{"model": "sound classifier", "dataset": "acted Russian speech (Dusha)", "train_examples": 26041, "noise_aug": 0.002, "n_mels": 64, "hop_length": 320, "input": "log_mel", "spec_augment": true, "win_length": 512, "targets": ["emotion"], "num_classes": 4, "arch": "resnext", "norm": "groupnorm", "activation": "relu", "weight_standardization": false, "depths": [2, 5, 2], "kernel_size": 3, "stem": "single", "avg_pool_shortcut": false, "widths": [256, 448, 784], "label_smoothing": 0.2, "loss": "cross_entropy", "init": "trunc_normal_002", "residual_init": "none", "optimizer": "adam_atan2", "lr": 0.0023, "beta1": 0.9, "beta2": 0.98, "steps": 10100, "batch_size": 384, "epochs": 148.9, "lr_schedule": "cosine", "final_lr_fraction": 0, "warmup_steps": 500, "weight_decay": 0.1}
Rows from block 2, named by matrix and row number. Each number is 128 + 32 x the weight over the matrix's rms, rounded and kept within 0 to 255. All counts start at 0. Numbers have three digits each.
# convs0: reduce pointwise conv (model.blocks.2.convs.0.weight, 224x256x1x1), inputs 128-255
convs0.22:191155158085143091128117103134136116124135147130139108168147177100083112173121130119167116158159175088120173118107143142122074144082015100134101090098190116159155081114105147157105122136100106135150101091169156150114100153097087099144094198142130148144117073122146112152092091113136124164181111164071141054200179195154217099130115143098143073145151080157097168084162050076117125122172
convs0.23:151155141113097184126105110158110118114115156180146132146182125112110138130100171133144169134135132102096159154082184166123146158115122108142088180046128141142127119128143148176130111079071078144064104120090100197158146181161146085136116198130082125141099083136109103114093127128097134121196149154093121117118141116158086111137103113098180193174142129139142157096110079103080117149150
convs0.24:092147123124128164123067137142131157108147155074128144120121116123113167160116183139062125061134138112139147123104174128149134118178135153139103139146120194114117217154170155152187187084136173129142190090097147130138122087133119151142121107091104142145167139178142143095110189153162131119117123136179115164181161092108109146117164050143149127130164149154115165124036121137054158133132
convs0.25:167166135146140213161147212118139167143112140152125106211179174145203113138095109184172141194143205087165203131109164221177170135063127110103108159111121143125111081136072129130126077113086125075089105107183107145124168108163191128145107170129108083179118108137153124154174125135160110123255173172105147141059113130146102138065125144201155210170076126162126146078170156168167129115089
convs0.26:061136131086136155153082128108151138112123136073090114073105092122106134133136075147077079134096139048147141133089175168141140116126136153160144148112122123106098159174152142151183156113095151145151170105120117124116121086114133150115140082120129166135168129182085126093109141175097131092135139087159096187097148105038085151075165099154156169131080125063090152103082094173105168137110
convs0.27:152106079090144160127182094118127105201185108173075124152146101110106109079108111114135149153139203126124101138095064192078188122108111137064146112140144054120116100143097127096169136148128117128149123166143105147142090148159140133168133084110139123169150151129154163185168134145127102126150135140039117135121082144166138120070108170095107143132106095073108183145169090141111116088117
convs0.28:050106153128147132117160150134132138127136113134201150122148138098130101135163113146112148165181128163139122161133094150097071094106135146075081171177161143157161121138161109102125116176163146158135134134143185095193141131134140125089176161191156152109122189159134137094137149138113156082170195145128181118146132135087158112092142134153159135136173139147165136140143110151137106070133
convs0.29:103154164130119168137112144137142161165135161123170254165188138155137227132150189160173164142106111122121125141149178159088122115130113163139083119161100182098125190103190157161077133152201165116155178105097097127156141152137142153138103133165114138101121159103140093143122076124162148121171149127178179090184128087105139128118193112161141120134178209183131100144084167110105164120132
convs0.30:092134175120125119130142111112143116143147143119115176126108120161174130150170113122118180133141122067103118099132125134088098086170152134137128145151151127143153187096106158125121074160124163147098156142131185115113147093151138151141126170178124155115127166160130165107123135135155158087158132175145094126168164150105179156056170109173133128115094161168134164169128160112145157139123
convs0.31:120145198118146157166119145129164130141143168135082236151150146154124192148166140120112139139162085087116147126119155182077119147122103154130130111131115145133155188143162195144103104132124187136084192130139130154083141113146135156174106138162140153120116131106108114170115119141160118130155139140139082117176129141142152137090198085171180134159121175160145126155120152115135208124141
convs0.32:053112135115151169121138142146151159147133114127235178164124138153148139149180154123099150124165141126126149145115106177118120133139101145119079109160118132164161102121119194116108130132172185156172144111124118078155140114145154141124133136158132163135143128132143077094146069138127142098168165141126159121149127094086124110116173114122130137122164139213159098133112134140122129093148
convs0.33:055102110127154142161147146151174162164168080149137158136099141126131144118163164090072176123173102085107141096110109174123147144162109101129128108175129112159154172142131201103115101096143209147091178085114135076113146121136153163120100116163134162127153135126108108068128083157165161067151150172123096120158132144057154145087160124164135172165094124208171142127132137144122182132117
convs0.34:081133143122113150105150109115145106097118118125137166113114125177130105164180116107097130126143119084124120124116125168109106106155131128107149126137129095160178138100121167122115089184139161159081159129143107110128130058158135140145136130179160161126150159138090118108137121149119141081131178143177131153140142144106153142091194139136151099129108143178167121130135161113165126118083
convs0.35:121115183133138121112154089144133056125173129160110162158156143144114088180172108148154125163192126130162122122102115157106087101108121148092134097139174119155164138099146158135122089188134151159089173124139123165094110139146137145145117142171147161135079166143133143141143119127102164128168184147155120108119131156161188138059188140147172055097106146166169150190159138116122124125048
convs0.36:096116156140149198132146152149144159151136124142200151159167139099181120137140110135153131153177163128162167153082156201116130153139082148102075154132137133140153091141105170144153122126142142135127127132147105113167135115146157158109137165159149154137146126112137094069151110164110153091223205161093180137138115103125109094125151126148153161139140126187161109115136095136082116065101
convs0.37:142126161134121206120103131139137148107149181138165210184173155117176160121100156146115114157098160110136168132111177216074145140124095131119072122129137195122148182125138185160163110144181171097121179140088080131155144142161114186151103144121133130144144162119142126130176140148138134121202163133136164105121154093172104098156208090157170096101135172206162097116108109118061130051147
convs0.38:114093168114158128166153139117162123144137123149094178131128131140104144153172104097108153133166084072142123101103114154091094122135101152099144129159139098148165151121117162116116075143110169146062157119147133111090108082150138156145125143177126159127113125136104123141130130141161129117152164147125088136140127157133179147095169120180154144165083147175163141165155142140138186112095
convs0.39:085176236165120155139133142128134122128109183118114255174157142157114165155177136163169139142158118118119113160136178161103083100171103146106129147122137146155160173084153185144093075194179185150116184103130131190089145144144139147163116155168128158116081124106126102168123104125166165120170154140167142120126130118124133125103202123200176081140120212183165126168145178081140179139109
convs0.40:128122188119134174152127136117138157177171158125133190172156133122187146129163112113116178179154177098124169115112164192087128127139118123103103149139160131141141159132125191173145117114147166124105182150130141144139155093140141163141121182157146146160149170142115152126156157152123114107213177182088134128154133133145142126090169119167150174141105165154154145157131136139120133107139
convs0.41:095152189147111152110142118101135101158145142108122200122157127141147110125160129137155130143168133085125127129141143142079101068197140177127112178131139133141142138100138134108119065186175152152135154145150157165109152098143134138164125158184174152134101199130150152165148186124152131098151162136152149120138157122119117114129173118186177080121120194184167116173150155103151137096142
convs0.42:086102056111103093120142083146133098137153098170105101119086065159120094105126124040114091074138132109136033134163037055078085103100144104151152064135171110105093152107166113125142131176130068156129103126125116124112098212150134118142147060151112127141129160139153151126134097126125186129026099120119184107112032152117137153054047206078100074095138084157184136094147106147156124153067
convs0.43:101136118116054139114106129093107103145095091119151130132119136119181120153135118095121131069070124119131126141109127104119058120149141117102133122156116123121124160113127147144141142067136128126123123143169157141133112149137144122148153119126100117152108178164161142129121137096134138135120119097089133119127081107164041116070080124115128097096107115148140106127119117109105084127125
convs0.44:116139123144125161113084138157137127083088069172141071086077130129158088175071139129131103138099150124145109156095114132173145095130104108175113099090098149091093129153124153128161148092103129086155131102191038129061087161129142124148114077090127147128151123144093087137113117129140177128138151088153111138114082049125079129093137144119131136107171099072134091089134125181104121186131
convs0.45:124150123063112173093094110124089130146142147110113125006121129048097088105052134105084119125108111052114183142159168124149165164176096066206117163119038137105109122126066124146114129011108150120108114111060094141097166163089062104120077153043115137066131062107042067096109110112142115106115155119169103136144146095151101113154131126111129084090186129134121147137079131145089108169154
convs0.46:098138135111071177153097139121124131151120123140135135122109125116168130126137114070089098084094117102123121103115111109112084091139121110101136126125135131130108156093105101141138122070130121105118113135167124138087132165148149116169132128122098090147117160164160142142113121105137132148129113087109139125126089090145032110058123127125135119114115115136139104093129083112105123112100
convs0.47:070146106105134068146138125138156138157157085170111099103036147140114113078102154087092076113184115085122087129145063102142131142082136056151134105143135104144099102095115113069135131135136121143105063108115111093120118183104152072100132053111071134128060129133142135090111101088124164155067109071096146086154122085118075124085057163105095125141155095134122129123134101143099148182093
convs0.48:086125049112127108057146086143142093133075077172099062149078140121165069104140121079122097129104126113138091135135048088111040095141129028131120139147161137159124129053138104086152147155168118140118105102125148129144200221116114121112114058140079130148123152141154134125126118107138179144072102090070155102128119141140095109132038157071098097072125090165168097094173111115126041101132
convs0.49:125115138079132137091146071169112103135172133163148112112095155075113104145053162120136121114171147127110119160117164130096174146100132079161074156140110174152149104121107149175081121089112146127069043081075089107171171168079093072135097181091074119094075095118075079066090128093119128149127091073154137060075138080087070097084145109062128107137143124081105099117094080079072099153090
convs0.50:092133110089068176114092101110111087131139111125143117138113111128135113140142113066101089075064116109119110143117104091107089098135141111122139085147135125138103149097116120134134141110115081133115110124123110109112132184136136112162127104117099113154124160142139148146112116117132129125114110111108144120118097106137053128055087154105127040087107119147139126110110099125149109114094
convs0.51:106126125094091097084121054111111113084073108115109104151094167143138091140126144106146106132049112138142128156094117116085035108100147075117132119096200159162146145090147157176142121129114104135088113114089172138131140177106105120141102105135108140121109148142174168139122137118155148172125090117104098082077110144158133061122124116093122077073090148167161117100152118061137071117095
convs0.52:117111121115097127087138081146083126110156121122166107088138165068148109127083146139145127100136164121072103179115197141117146117148155124155094186152115172145149139132130160189113115095166167118071094078105146122220161130081105111154087176113085122114102171110118127109100163099137118144157129088170180084082143084134088068085137066083161119139138128142153120110080114075059082134060
convs0.53:068146154146105132139075137118139141140128115121127108082056109182172102152117126097096075053096131108158119108103128089151156075134114143147136109115109123080048139146120113125144151073132135136109118102170054088171116147121159103130121084130160151131139154150106112109112129168125166080049137074091085152104025044074044167012118176134097102110133088065141136092113132137153142199061
convs0.54:075126170116107116126133101085117116171166126081109111136082112137199088175128100091114067057156164127140085139086142069141112097170116148151160136137086163122109172143133136128140176093158151165073129094082099079164141139103076131132098123109141151127130145170083135094115143132127143079111148061121125154124076057073052135098116160089095065076138160100138135175079133131138116170093
convs0.55:053109082141038093093113103101109104105065085101143112145109125140195108166123101100089090071049130119153108124109091098138033106164161077139150143139124145113109174091131129125158142121156120137109118132153141120132160149123133126128155091117115115141128161157156164082132157120144192116095126101104151137128101101154027141082089175115124076086087160176185084099131136091169060135117
convs0.56:096134113118127114125182136081108149089058149092108171110128121103113157091092155107123138108088114129076082046132208103130106153148165173130109167168015211109129216142152145150176113078185189137169153108157170124160207047137120160098131154113121129102087205148079158069107120111208061028126158124145123155119146123121107119141147125161123135108118138144149124101084128128108153127143
convs0.57:142167159151102122128076128137141145077086138085084135170064183151143172132100084094187081119027117080122105134102104120064097152076075152100135093161164179163137159112147123125103163117146136142110127081114143124113060151113109106096104118158085137103089108134182151075088069095170149133119062085124075088075118140057138130165125111195120074070137134153108055051146138111088154089118
convs0.58:131176170122118115132091115146137118075109175095113168126097096161049189085151133121161105081085072014075155059078165101134103105124140194185100085136123108129119131146171077144121177171121099162121178070058092143080067148132106106129106038174139165104111066140116121104096099129133127112102105107139117089153097123110169140066126044122167054049219168162110122129070139115119168119121
convs0.59:091173113167157142142114166102130157078110051065098082139060107120170086091115123141165072085072175104132180149180133149180141153104102146114144126143043097060121068169075103140088130098053126097114127107168059050122139079108123142080085123110169156130134077102072066064149073176084107109146157093172166177134189126014185113120160089163130132114105104097060124095139115182101146139130
convs0.60:162158120105114099139129140075113117146115121121104129131130081113153096178137124168079160114137183061159131044140139088147112171173106125145120116147103146111106135165135115105179175078124158127140133116097125127136115152144137137142122107122136132164166164196153152148152163146108096076101141124123160148141125120190115134116124134116099122105156126144154125140102147178116113114153
convs0.61:183255167122115061093107074188121118061122218185174125170141162103167154161099132164211104143144195101087134112137124111083121142122106172198084098107165170163129124096142103163061174165142061132140142122132145160088058208106118127151128182129119135084110078122170136131069067124125176184151102083146145027181106132162165108132108136132123076115192148172112121099104105033089140119135
convs0.62:107153137187116124164102171100127178108024157138053143177094150121189151114100089098187117107094124138129086092131134090112106073121100139123124096184092190114109149139100091118098127170120167055122124097144134096134059125120132123121104102191115099105076106163157076139143071108200128079141172130167135167134132141092129114115140123231096159106122119161095098119113177149132145112139
convs0.63:106107100121126142162138153117108133159074113105150132121144051099107148109142110119088116107114068101131106132174111078159112154178148119156161150129110127078081157131159105081211133063130128119143149167149149152124151095154177141132177178093149125133171163212107153118163129131165162032128106121126096232132127100149115120158079104145134148146145141140124105094120110168130120130149
convs0.64:117156143175075158167114176095096198187110152126084163158147142162152199098152134115114119146136104141092131111088169144094139093153132111160085135130110174129124156082136123130124121149154164068128136047116111170130147094101142144102074173174057110098035119145147116095105074062174102107130105116164165123168126109083122101143151086195162181144139198201117074157089183114138150120117
convs0.65:103172163113104158128112126091099173142112179100105176114145095152112186116164128091072122077113084067097148026083191151130140140139133133118125142133046138126105177114159142156137129080179176149142194061120155152089112106144135139122091098138134139101111123140092155101102092128144108110111124102163138122135166105093123116133161067118156091082194190191139120095052141118088143075105
convs0.66:180220140104142082095114102189133146131147149171203122202141171107134168136079120143191125188150194178094155169124132156107108147090090123159045153059176121169155080091112095163029141166133060116113071121135144131164117192075090065116140160143087077069092141043173111137074081074063179176128162108143163000163104129118150084123123116133145128128178121130132138147122073001080127050156
convs0.67:135231152127124101104098076180123109119136151169161155196158156137149196134147141125199109170128207154120159132074156150114110129088112137129084121096160163160121138109162139198077171128167088142131150103125165168117110149114116137092168161134107104096121137108171166104099077135091170163157122120189157000174152100119147124113149089132194105122210162160116157163098064017058143054136
convs0.68:116149153135104175098091111134082102111061121137079155178174141154106130110131114109133142159122137112098151092091190160097058134133119088113105133136092141149135132107143141179133126131132171141102161117149133130100122106139132135090119147120137125115112110112118091084118130120107144112163141140156144113132156127076142097145150128131181062037173131184128163078101174115102110098119
convs0.69:107125120128091204107123104148087139145072129065153094103147153097100141116118114135117090181124067141106131138127109168142117107153124100130155188107152120153140141098108129144183120091118127163065121132154153197118172078127141116094137154132074141043116121141135104100065162079139161141148100132177128182108153143137135086186106110130139128111112118121167130067135130156084083122124
convs0.70:103095125167137131165150168100129134125068113140079190159143127137158174125133160122108176156107163160146099092169129169134137121165145134077185114216102198101121221117171129092205122090167180132164175152093138112170112149185180190150176094149121124197138191158136169130202147158206137110126122139108143188129131174177124153139160193214082154169088117144161146136178168181146147131166
convs0.71:118109146164111155144137161095124153137081120137149194133142113170128176103170154078084206129115132144124126077142139127153088125180178104090123175163127111133129142105125150101152107118135176119103162151139185130134159047156160151102165137122114139136090131112129127113140151120154082125130157198141155170153160184104169154146161144178168208157113146168131179119137166136174147120133
convs0.72:105119069139154195179163164129133201094107151084124106132124159106148154212128131093120108186088133142153168173183110146168136159103117121085090216130131139129143154171093105171175138102130093120145111151195128120203193120144186169164161184103134137174147166156148137081126184121182152137146075151161141132130174132158128097144097102139110185149158137118122119054143030149067128085120
convs0.73:151158205105069179168081172055092095134075179151140172133192138136070127153156163190122129157157088112152139143079200177106094070209116105087144148064137120146150131079080118167138064160087109099122163163147111178097135121180147139174154178110132081113108115102150113172150120094174101135177159140134084150137152139167125081135166117151189137152004177212163123138101155121153143156179
convs0.74:131072140109162162137209112108105092169128119165057129192183126137165149158115152149110114177190173128131128115108120172110162123128125119072146139171119157119113164138167103106186139079152130135113142128064118208160114126136150176150115100160134143171135203140100180163177154154135113104155130106102156181141116169175125093078145154155133148144100155116114129103167120188119117080125
convs0.75:125098090105142136102116131060129101127096076128143140086126077096163081074154082138105128142116186119120123107193109112151092133131172130111166143145149112086098143173107130093195176131139154078173141092100181090151162112147147167060140141099181101161179206159123156133189170158137109126110164169109170228114162189147176176148130203145143133090108089128160174125187121184152109135143
convs0.76:112161138169071162115095171126111175123043091123161157142171094118169159127156178134067125136080133144149090086169137116161118114193202111127142167137110187088097201081145106111187136150190170112210185171148156157121208111193187201099163151116080112152133173158140096117156144139180127050127119140172159207148140127099094117131133167179131144130141165194181108067111169168150118145137
convs0.77:103120109147117180088141155088108125106067143099135125162142119151177104110171106133094168169108158136133132136157137135191072131149174075079124185114146148108123128093106125111166121130119157108106135113124198142178187058123144144069151173108093106174122175136128124109145192123153111119167133212139171213101168177122135146182129170153165177137115120197165196108172168154185084121130
convs0.78:095109169089148070172160124115139118176120122157090189110130157136167154106125138072192166152179085141085101106111170115052073072144124142114137130146132154121135171122123110153093091100103136112094180152128180115081112102156167183092146160127109161163135154112130169127174132151196145103142171177088122096173106199153206122054144158172129184141116149222128152153157136110093156115167
convs0.79:068079134111127132149119172120170137065137113117079158157162156166148166114152146121109121160142137075119130120107119137105117136106124097148163124143079179105114179117134136092107097133156178106070159100093148089137088073167147145132138154147069143129139180168132152128133125141173163094122124105131116132136095126104088125076139120183122138164095161166164044091154149123151167129096
convs0.80:105115159075135188100099117136093108128032125106161124108180131153108141097142198153117104168123070126098153172152154155145088148172126054128138198080146137143132150109103136133176130100064099124093142159107161174132177101167137139129155216107130109147149118147119109158149163109140195128161132144155094198148185148132139109227122097069169185148134111167140135069127130160161090163201
convs0.81:142193160100135137127123119114111152127111160078132157149158150161147161102134181158117137146142170154097209148131167164145168127078147099228151155109102103159140154137164153175169135104114156171114193095085163108134141082154139174138145133135176143147174142133159104134123121139129097144161102105066143125097217119128133116155143090097139143140159131108092115075087150093131117169126
convs0.82:140133180134100123161124164136110203132125144162174166152139118160167157174136191172132123097182140146161137189104149127117080174125137133121087198078159162099130138144147130124149077127058079140118142189148154109124125121179176158188156181113134133138134102142094151133171175136169189112132149156109107147196185103117105139189116128171137225182134133158146140160136083164124163166233
convs0.83:081111173115161059156161094142136171095139131204171147125151128115146120133122163123147109164179194183131135159156137136094098173113143159134083190120142122142162126135155101133067148180087064154081147195151171073157151117132181141113179180132173152147135163126134189084193117127156163092166156139180156039178170174114172104093113143162135185164143104171126132095121098096121147162191
convs0.84:068100190125105085080147116085067134117136119128163147110160086158092141100167183119135134133171101137131152142127143136126083178133149092152125183080159081131149135140150143187100123189038009152066132175163173126141155072148139122159201178151160140106120135129140161130149137089087115131176175145115109116183188167118182131119148131128174111134098145142072170122130091151171110166209
convs0.85:134089195072121109197105113141117145128161135156127162143182127118131154171131182126111157146188142160138139154122191164058091138092146130077070153122151117138127155139198123178125144160106077125073177127125168133097123121170171175169117181106097133117090140135149222178169116125122146140166107169126128057112180100147111121108162102151174144160087170158089158161101084128086156133125
convs0.86:109147108147083148118148145114112146182128139113096138157153080106164139178121204157074141083188171159139138076101152127147119198170182123120122145098095114088115127107149086115149088133106092147091120139130125170138132112146141141143165100105132136125133139165109117122148158117167103098121163136177095153152158086142079135223174131130185167171087175147153128228065110133148102151164
convs0.87:091092153118135131158123155061131092149115132100093169147167123101141179096105146126116137113189117135117155098100153145116123062132103180122184134170071103090101184164151137121104133081135183125111209048058102120111084078134110187149137082124168125121149121134094118102100098167200151055136196101115127184157142132060114121113170069193134136107074181158124084086111141168101164149137
convs0.88:090123090193135228160132187085135186161127117080061139134110151112182137111157107097112159133121125101151120101167152165189146122174169124089122168154116146108111146151099107144161146109164177086151146099167175145150209069118158139086133146154145127137130127162157083076111159126180099086165085215163151223109172179087161152135132150207112194155129143186127176103146168189134115108100
convs0.89:113119090113135200164156157109135140140111124106151149095120118139116151097188126114089129127136124136147076121133050133121120123129151096074095178139135074111114112143069089054167157140109134098131122096134154118180171063136143122095124151142127132161149140182150098075124156149131113105128089162112167186143138124123127141112090160155080182168152130170133118076131095166152133061105
convs0.90:087132090175148210166148185081148197126114117067076118133097177112183131102152080096113134145112137079140116094161113147178140093129169135115117175153103150129124145161090115112164159096152188102151147080180172100181190058092159114079142136115131131113148147172133088062107139124171115106147115177147143215096162161088118133115123151210101196162121097166142133068150146184129116109083
convs0.91:144123191065122113169089129131117091101153174134110142134181161123131137135135134177147152155180160126109157162081188163083131125068019165100119118129155136169154127122172146174081108130084123139090169109120178114101096124163122169175092196134113133095125086155150188146107068139143155158202138187072122076092157122119123134080130105136161089156090148212120144058085124071094151164080
convs0.92:120105116095125223126146121106107139134143169092123113097118081131115113163173107107096138111121111113132114091173129169125165127146151078121116149109137092086091118139087152143161085119118137104112144121139181194143172083164142145133111154128161143157163155157140136135118188139105099122153119209139139236102171171157163149126148108151134158166104130123125180121130110165121105098106
convs0.93:130121108109136138128152104135118143141151095144144130135162137114199137137103176133126142132158153207126124172108132137099141198086132123115127121155120097134146132152131126131120133144118110155138127127150117091145121136147151161128158146118177138135127141128166122121138106157150120106144148125128137119123136106132106120183130153123132129156124115153113130102110093121111125104132
convs0.94:110140133118105168125145084149113169093064111173100139141181130100141118146114148125129124180083135179093156150127171200091085106073091108130120142131132119140144139122165130158056148179153103153150150121193128167145149141140126189127150175151135140128079136087125125113129085115109170121164154133154169047094146116155112105094100096066184078083140168117138112099125059067051101123096
convs0.95:073128143124105090140158154122081130132077162104174188163163079168096168129138188158053107080091132152105104104118148116153068103184166075146171121112072171114146196112171120154199159133147110148195178199147150192176135121189170187190212184146169151149161219163118129144159158144171084087113125091157114148186123094208153066140146130109147093119140145137107119090057102122139116127162
convs0.96:128136125057129195141129109109107178147154156100134090087122084078142102152146105131076140108137114108136118083163122145144171141129147076125124151118148096091078112146078131133158107104084118107104141095091189166132163115151141191125097164159153155193161126144145155115164153172113092139150068204147146191085154168173166186127124128171111145160096146149099170128124129172108114126110
convs0.97:161104170076073143109048119110089089086138129154176169137127157141115117158144118183103114142142101121194095165068102147089066098182103113104151140133194178142123163067171137131185106142119119115160135194132114176067130203184137159175145180064130103174152182231215176157145172149170149150156129100086069136099115068176085119123155137121161113138122157132139093126096081116114093067157
convs0.98:064151146128154135200168180100149146128099103142072169167147123143209137109158148112126190102113202142145192122131146150143175125116111152128159097205097133126143137180133138129136124083117205144132222085124128080136091074139136183121133106144200166173193147142113168133173062186182111055159163131122131171087164159112149123125160122200126169155052100142126150097137149177108179114087
convs0.99:089152144117134130130187130096147096143119124109132155177134117149203117145161150124129155115123208125135215114168123145155165106142142124186139132145097091140130098152143145127160144112125147144136186141127157094170120091147126160135139119133202162188198204147093207132182131172122102086140162119108147180113188159126171122110159133132107138111106112082104144109137124155129111140163
convs0.100:072162156120121180177141182125127145130083119116123164168152118168143169117164148142110155104128155127142189148119180161133174115128103139174145165147073107140157135152135151147179158125126204161119220069122103147122120049155135175136131118138182163146211121139076120115128127175152175073143187118150155159095143122086100121146145061174155181171116160171161106088113161154116173130164
convs0.101:101115133097159116154187135135154130170154061153163121135160138144089128134120118120137133183160118185168124155120133157116118124077106094081133148087136095130139090160152157149073146149115079131135104140125161132164118128114168129136162151158151137142151173120148154149116073136093159135160161143082123060186123181093159132110102166085147135144107125062132134153158072115099138072191
convs0.102:178097084108130112085146129056127109154129068145106107170119103079216085100172127141078164105124254134120151111179078107197162143135182039147156147127150119071082130111120113065180119133141129081092124127057193086162157079148135146102106138085139112219175217172131199174197185137085066156088080172075158173118157158200157192105126186077113168128080130081138158152137120118192088152137
convs0.103:134120139074124177083189105091120118123075085152103157188167146115215098143130157155116171160080255123109180080187099184144170162131155066145119065179081137117122119089133156073154164088171157095136195099063160089180104127146114178072120109114120109209159206176068215138211121134131119103162125143109186145108190161199146130141167170103121138137084103080132145089161130135136070134150
convs0.104:082143131125141131132174110108128090143081095157115148168137110132201101122168151116131164125105205136121174109146129161158146106123168108123139075178109095127134084152147139107147168136147165133133171107123145127161105136134131173124136108137194150192178190139039209141178099164106118081140166109126176176123159151171145118102160159153120133119106131079130126132144144162125097119168
convs0.105:108142139143106155166147178107140198154095130111173138134111106129149182156169158119110094115117189107154153092180104116194107140184143123214107183126145132130143134115112104091156141170134109139127148159121114104151180108131140154128149148129147153191159166140082131126163146135125104109102138147170123151173220147179167176130151129142131225181149185116114116110113112171174157177188
convs0.106:100135170132135159180137165110145137163114146143105191151144109149155173147163152085097197106132155127137146070143167134126120119175139155128133117182113113127127127163104134163128144148140165124122172133118164161109113106137144162127145138131173144162154132107119169133146114148150090100138140199138139149145165168142164188119161116191156190148129186174112183153111153156148164127133
convs0.107:086157161151133165176126183107145157122115158120095167172140147144172173162159142107129200102123199099163179087150189155155149126122130161137128117185120125128128114174106146177122176138125175115117187108147163175135117086129132170121120150141172142170165123108153143092131119158164077097170159214151165133134207166125180167123149121235166177129126178182102187146109158160135156149120
convs0.108:092190166118125132143132144107163130119118151101118146147141119180194117112176146128130159095092168092138222115176142150166165137097135128211166096138093130134133131167190161137143130104110165144138207081102139084153105088145129162143134124133186156178193143158107179137135107188174103093136165135096132165085163138096165144094156113153112119141102090130110133069142145133146161190095
convs0.109:075139118158144150193141179109162157152117108134071155164103097122205146135164137099107182097120194113135128095184129118163169117165165139123158128170107160097111149164117125103173137137158198107118167094123162117132142095130135172106107121144155157214171170134079176142179137166168076082136119179130156185121149178157151194081133160202101187164074157108139145145140155176150165146118
convs0.110:088151178101130128166133158103136134107123177123130159165129098143167153142168148099104162095151169125149162077149167136134122095166144140153146113149136138137132140172102156166151145144106142140089192153118155122096098097145141170135132146114197156165165139115106161103152104153156100078144162175117124182162209172118188177114154109173145189132102175150096180154110148171148172140167
convs0.111:137120199146094167148147157111106124190094150167112173173161132138113150172148136128135142154159132137140112136135179148108085046168106118104132136139138118147140153071122100146131109147132124136132166154146097186102138103161146174171144167146074145117109155092125128163133124124164155120152204144137151152172156139153134105105169142185143146158094166206144120138143141136135123141178
convs0.112:156081127136155156139172160096122102181146072203128127190168128132159103144152128157165107170176200162148119129101118161157166122098122164076150126088106090107125127132110100088161132074104104142106144183150144125123132127165163144177175107100132121204151196171136174184169135127152162152130194113096126152106020118148092135120122154159096186155094154201153131095169145178143122146140
convs0.113:138150164077136117131152115134113158143141150175168108143124107151110157173152070155123086145145198193173149173148133128087155138052131117094052188069107097076084090131093149161114115128081069141120118189198185056129147135135167119114129150159150116134150122142067139138168127105155171126119120148083151042138116141093173127132013095144076186132150184152104147135141102105101135097157
convs0.114:144078110093146128168155132147126145169156148186139113133159113098114075167115101161161121180135186221175110186080098205059164144073108135085081206074145120118142087152106166153106118107108068074106112182183152110194172138176139086209177173109155125123116173105098117162141150129128170180140151105050151085110041116128112095101054128116167194170099109128150131114160053109110134118139
convs0.115:135145093142172122130203128146132149167145138142144145169116148122129139144150125152115128144152171167196167146113119117142164145087121121168128140124141114150140121157097110124183162096100109169144144125180143061138108101140160173096134112136152161144185121169155114116148128146099191146106116091059142151126089083139114137162063165168085163128120096123150105088163101155097118052111
convs0.116:149099064108155116133131134140097143143081113181102102083095108118153156096139066102143134150141132165141085191170065112145113161070147040101052220109146087137130108145146179102114101126093107140120137176189191083157178154162192121187196114125152110086127134129147158164113144140135192122117119157089137064162149152112156151138046102141124221151122135107142166125163101116063121132108
convs0.117:119079050144150121118154133090118105169058100144130108126154089110189079135162075128138138190100186154142107145173063119155123194128178114096124179077120113113129097143125138050145112070117147141078137146157158092150164057129150137123184065126096141153138196138127139123148163131128147089125139166098174167140109159102130171192100164107108193134103129155184158148198165145134081159126
convs0.118:148161165090139106134124114150137144102150159122108109180192151123177162140123134144138115199122182101100177180146158167104143116093111107139062125096188173157115162105220131165145117144118093107074162139162177143082156181139118162128058219167139129202147157189165215126158117136162122185187116123120128052133123129171141142152127117150150153123152139099101116119114116082107140132172
convs0.119:092077077091182111160165135101163170143122115152077107122072096075193125161096112101096130093164173153120102123160067078118165089136111167144187095167077092098121131186166095108160153120135130123122153131122115176116097143126126159133131081102146152151144166126048172178159099123077082085073127141145102181075090127118125115134118174169116151119106144072134094096140138166142176191146
convs0.120:118126097190144140177157178119126208154120114134133111139136099089207175144144120107138108140107165161149136134162169080177152095142152128112109184171088184096095172137153086133105175074180143129168122116172147107126189131106151159074131139192115149155155145136093123096163108117204146120115107122175148172119158123068143136190110117176118188176174168093124101068129143195105148096146
convs0.121:151127168118108197141111145127119052148148163168163140162098137118065098142152145149071122088067097092133119166074137169142127121215153087124209149076156139129133180129112129153183119161114134103092166178091137199091175164203138153216123152047111120181161188183165146205156200148117147162092101157117017169150076075247086149150181115139134043084086156133153142180120135124156128201124
convs0.122:142142104101163143153219117115126167219199138133092088100075079056152135085100135127070154070142063186117115120118154132104184190153149132118175097166100093124080139154143119119141085103108131150061131123105216151073077126142147148128126138128186142119126125148131176155138135150104152087091136146100098221108113155154108166129094115142118139110071148096123148203119067185094139108147
convs0.123:086069116154086139131184141089079106123080084145116152113158140149112140079133182138091169151132091139095138096126138152103086125162146097132151146152121051139176140123155122093079086143138142118115154180133114116172148063139125140079207135149214136155137164109150142067173123139142087091125089115129122129119124136083126099183136056124165145102103153130135114117116148135130108153186
convs0.124:143138152162104129156189151119104198165141151132118177150149165096207145088091135129158114125185147139103137128060187134127127138123099133086160150195107190137143216127126127120095120084172196162126168157115093153127109107133183189127122141108148125137131114131140135137150133143222135136132203117149131144138158121085099117164141162199167162194147149170149112131153140141068122147115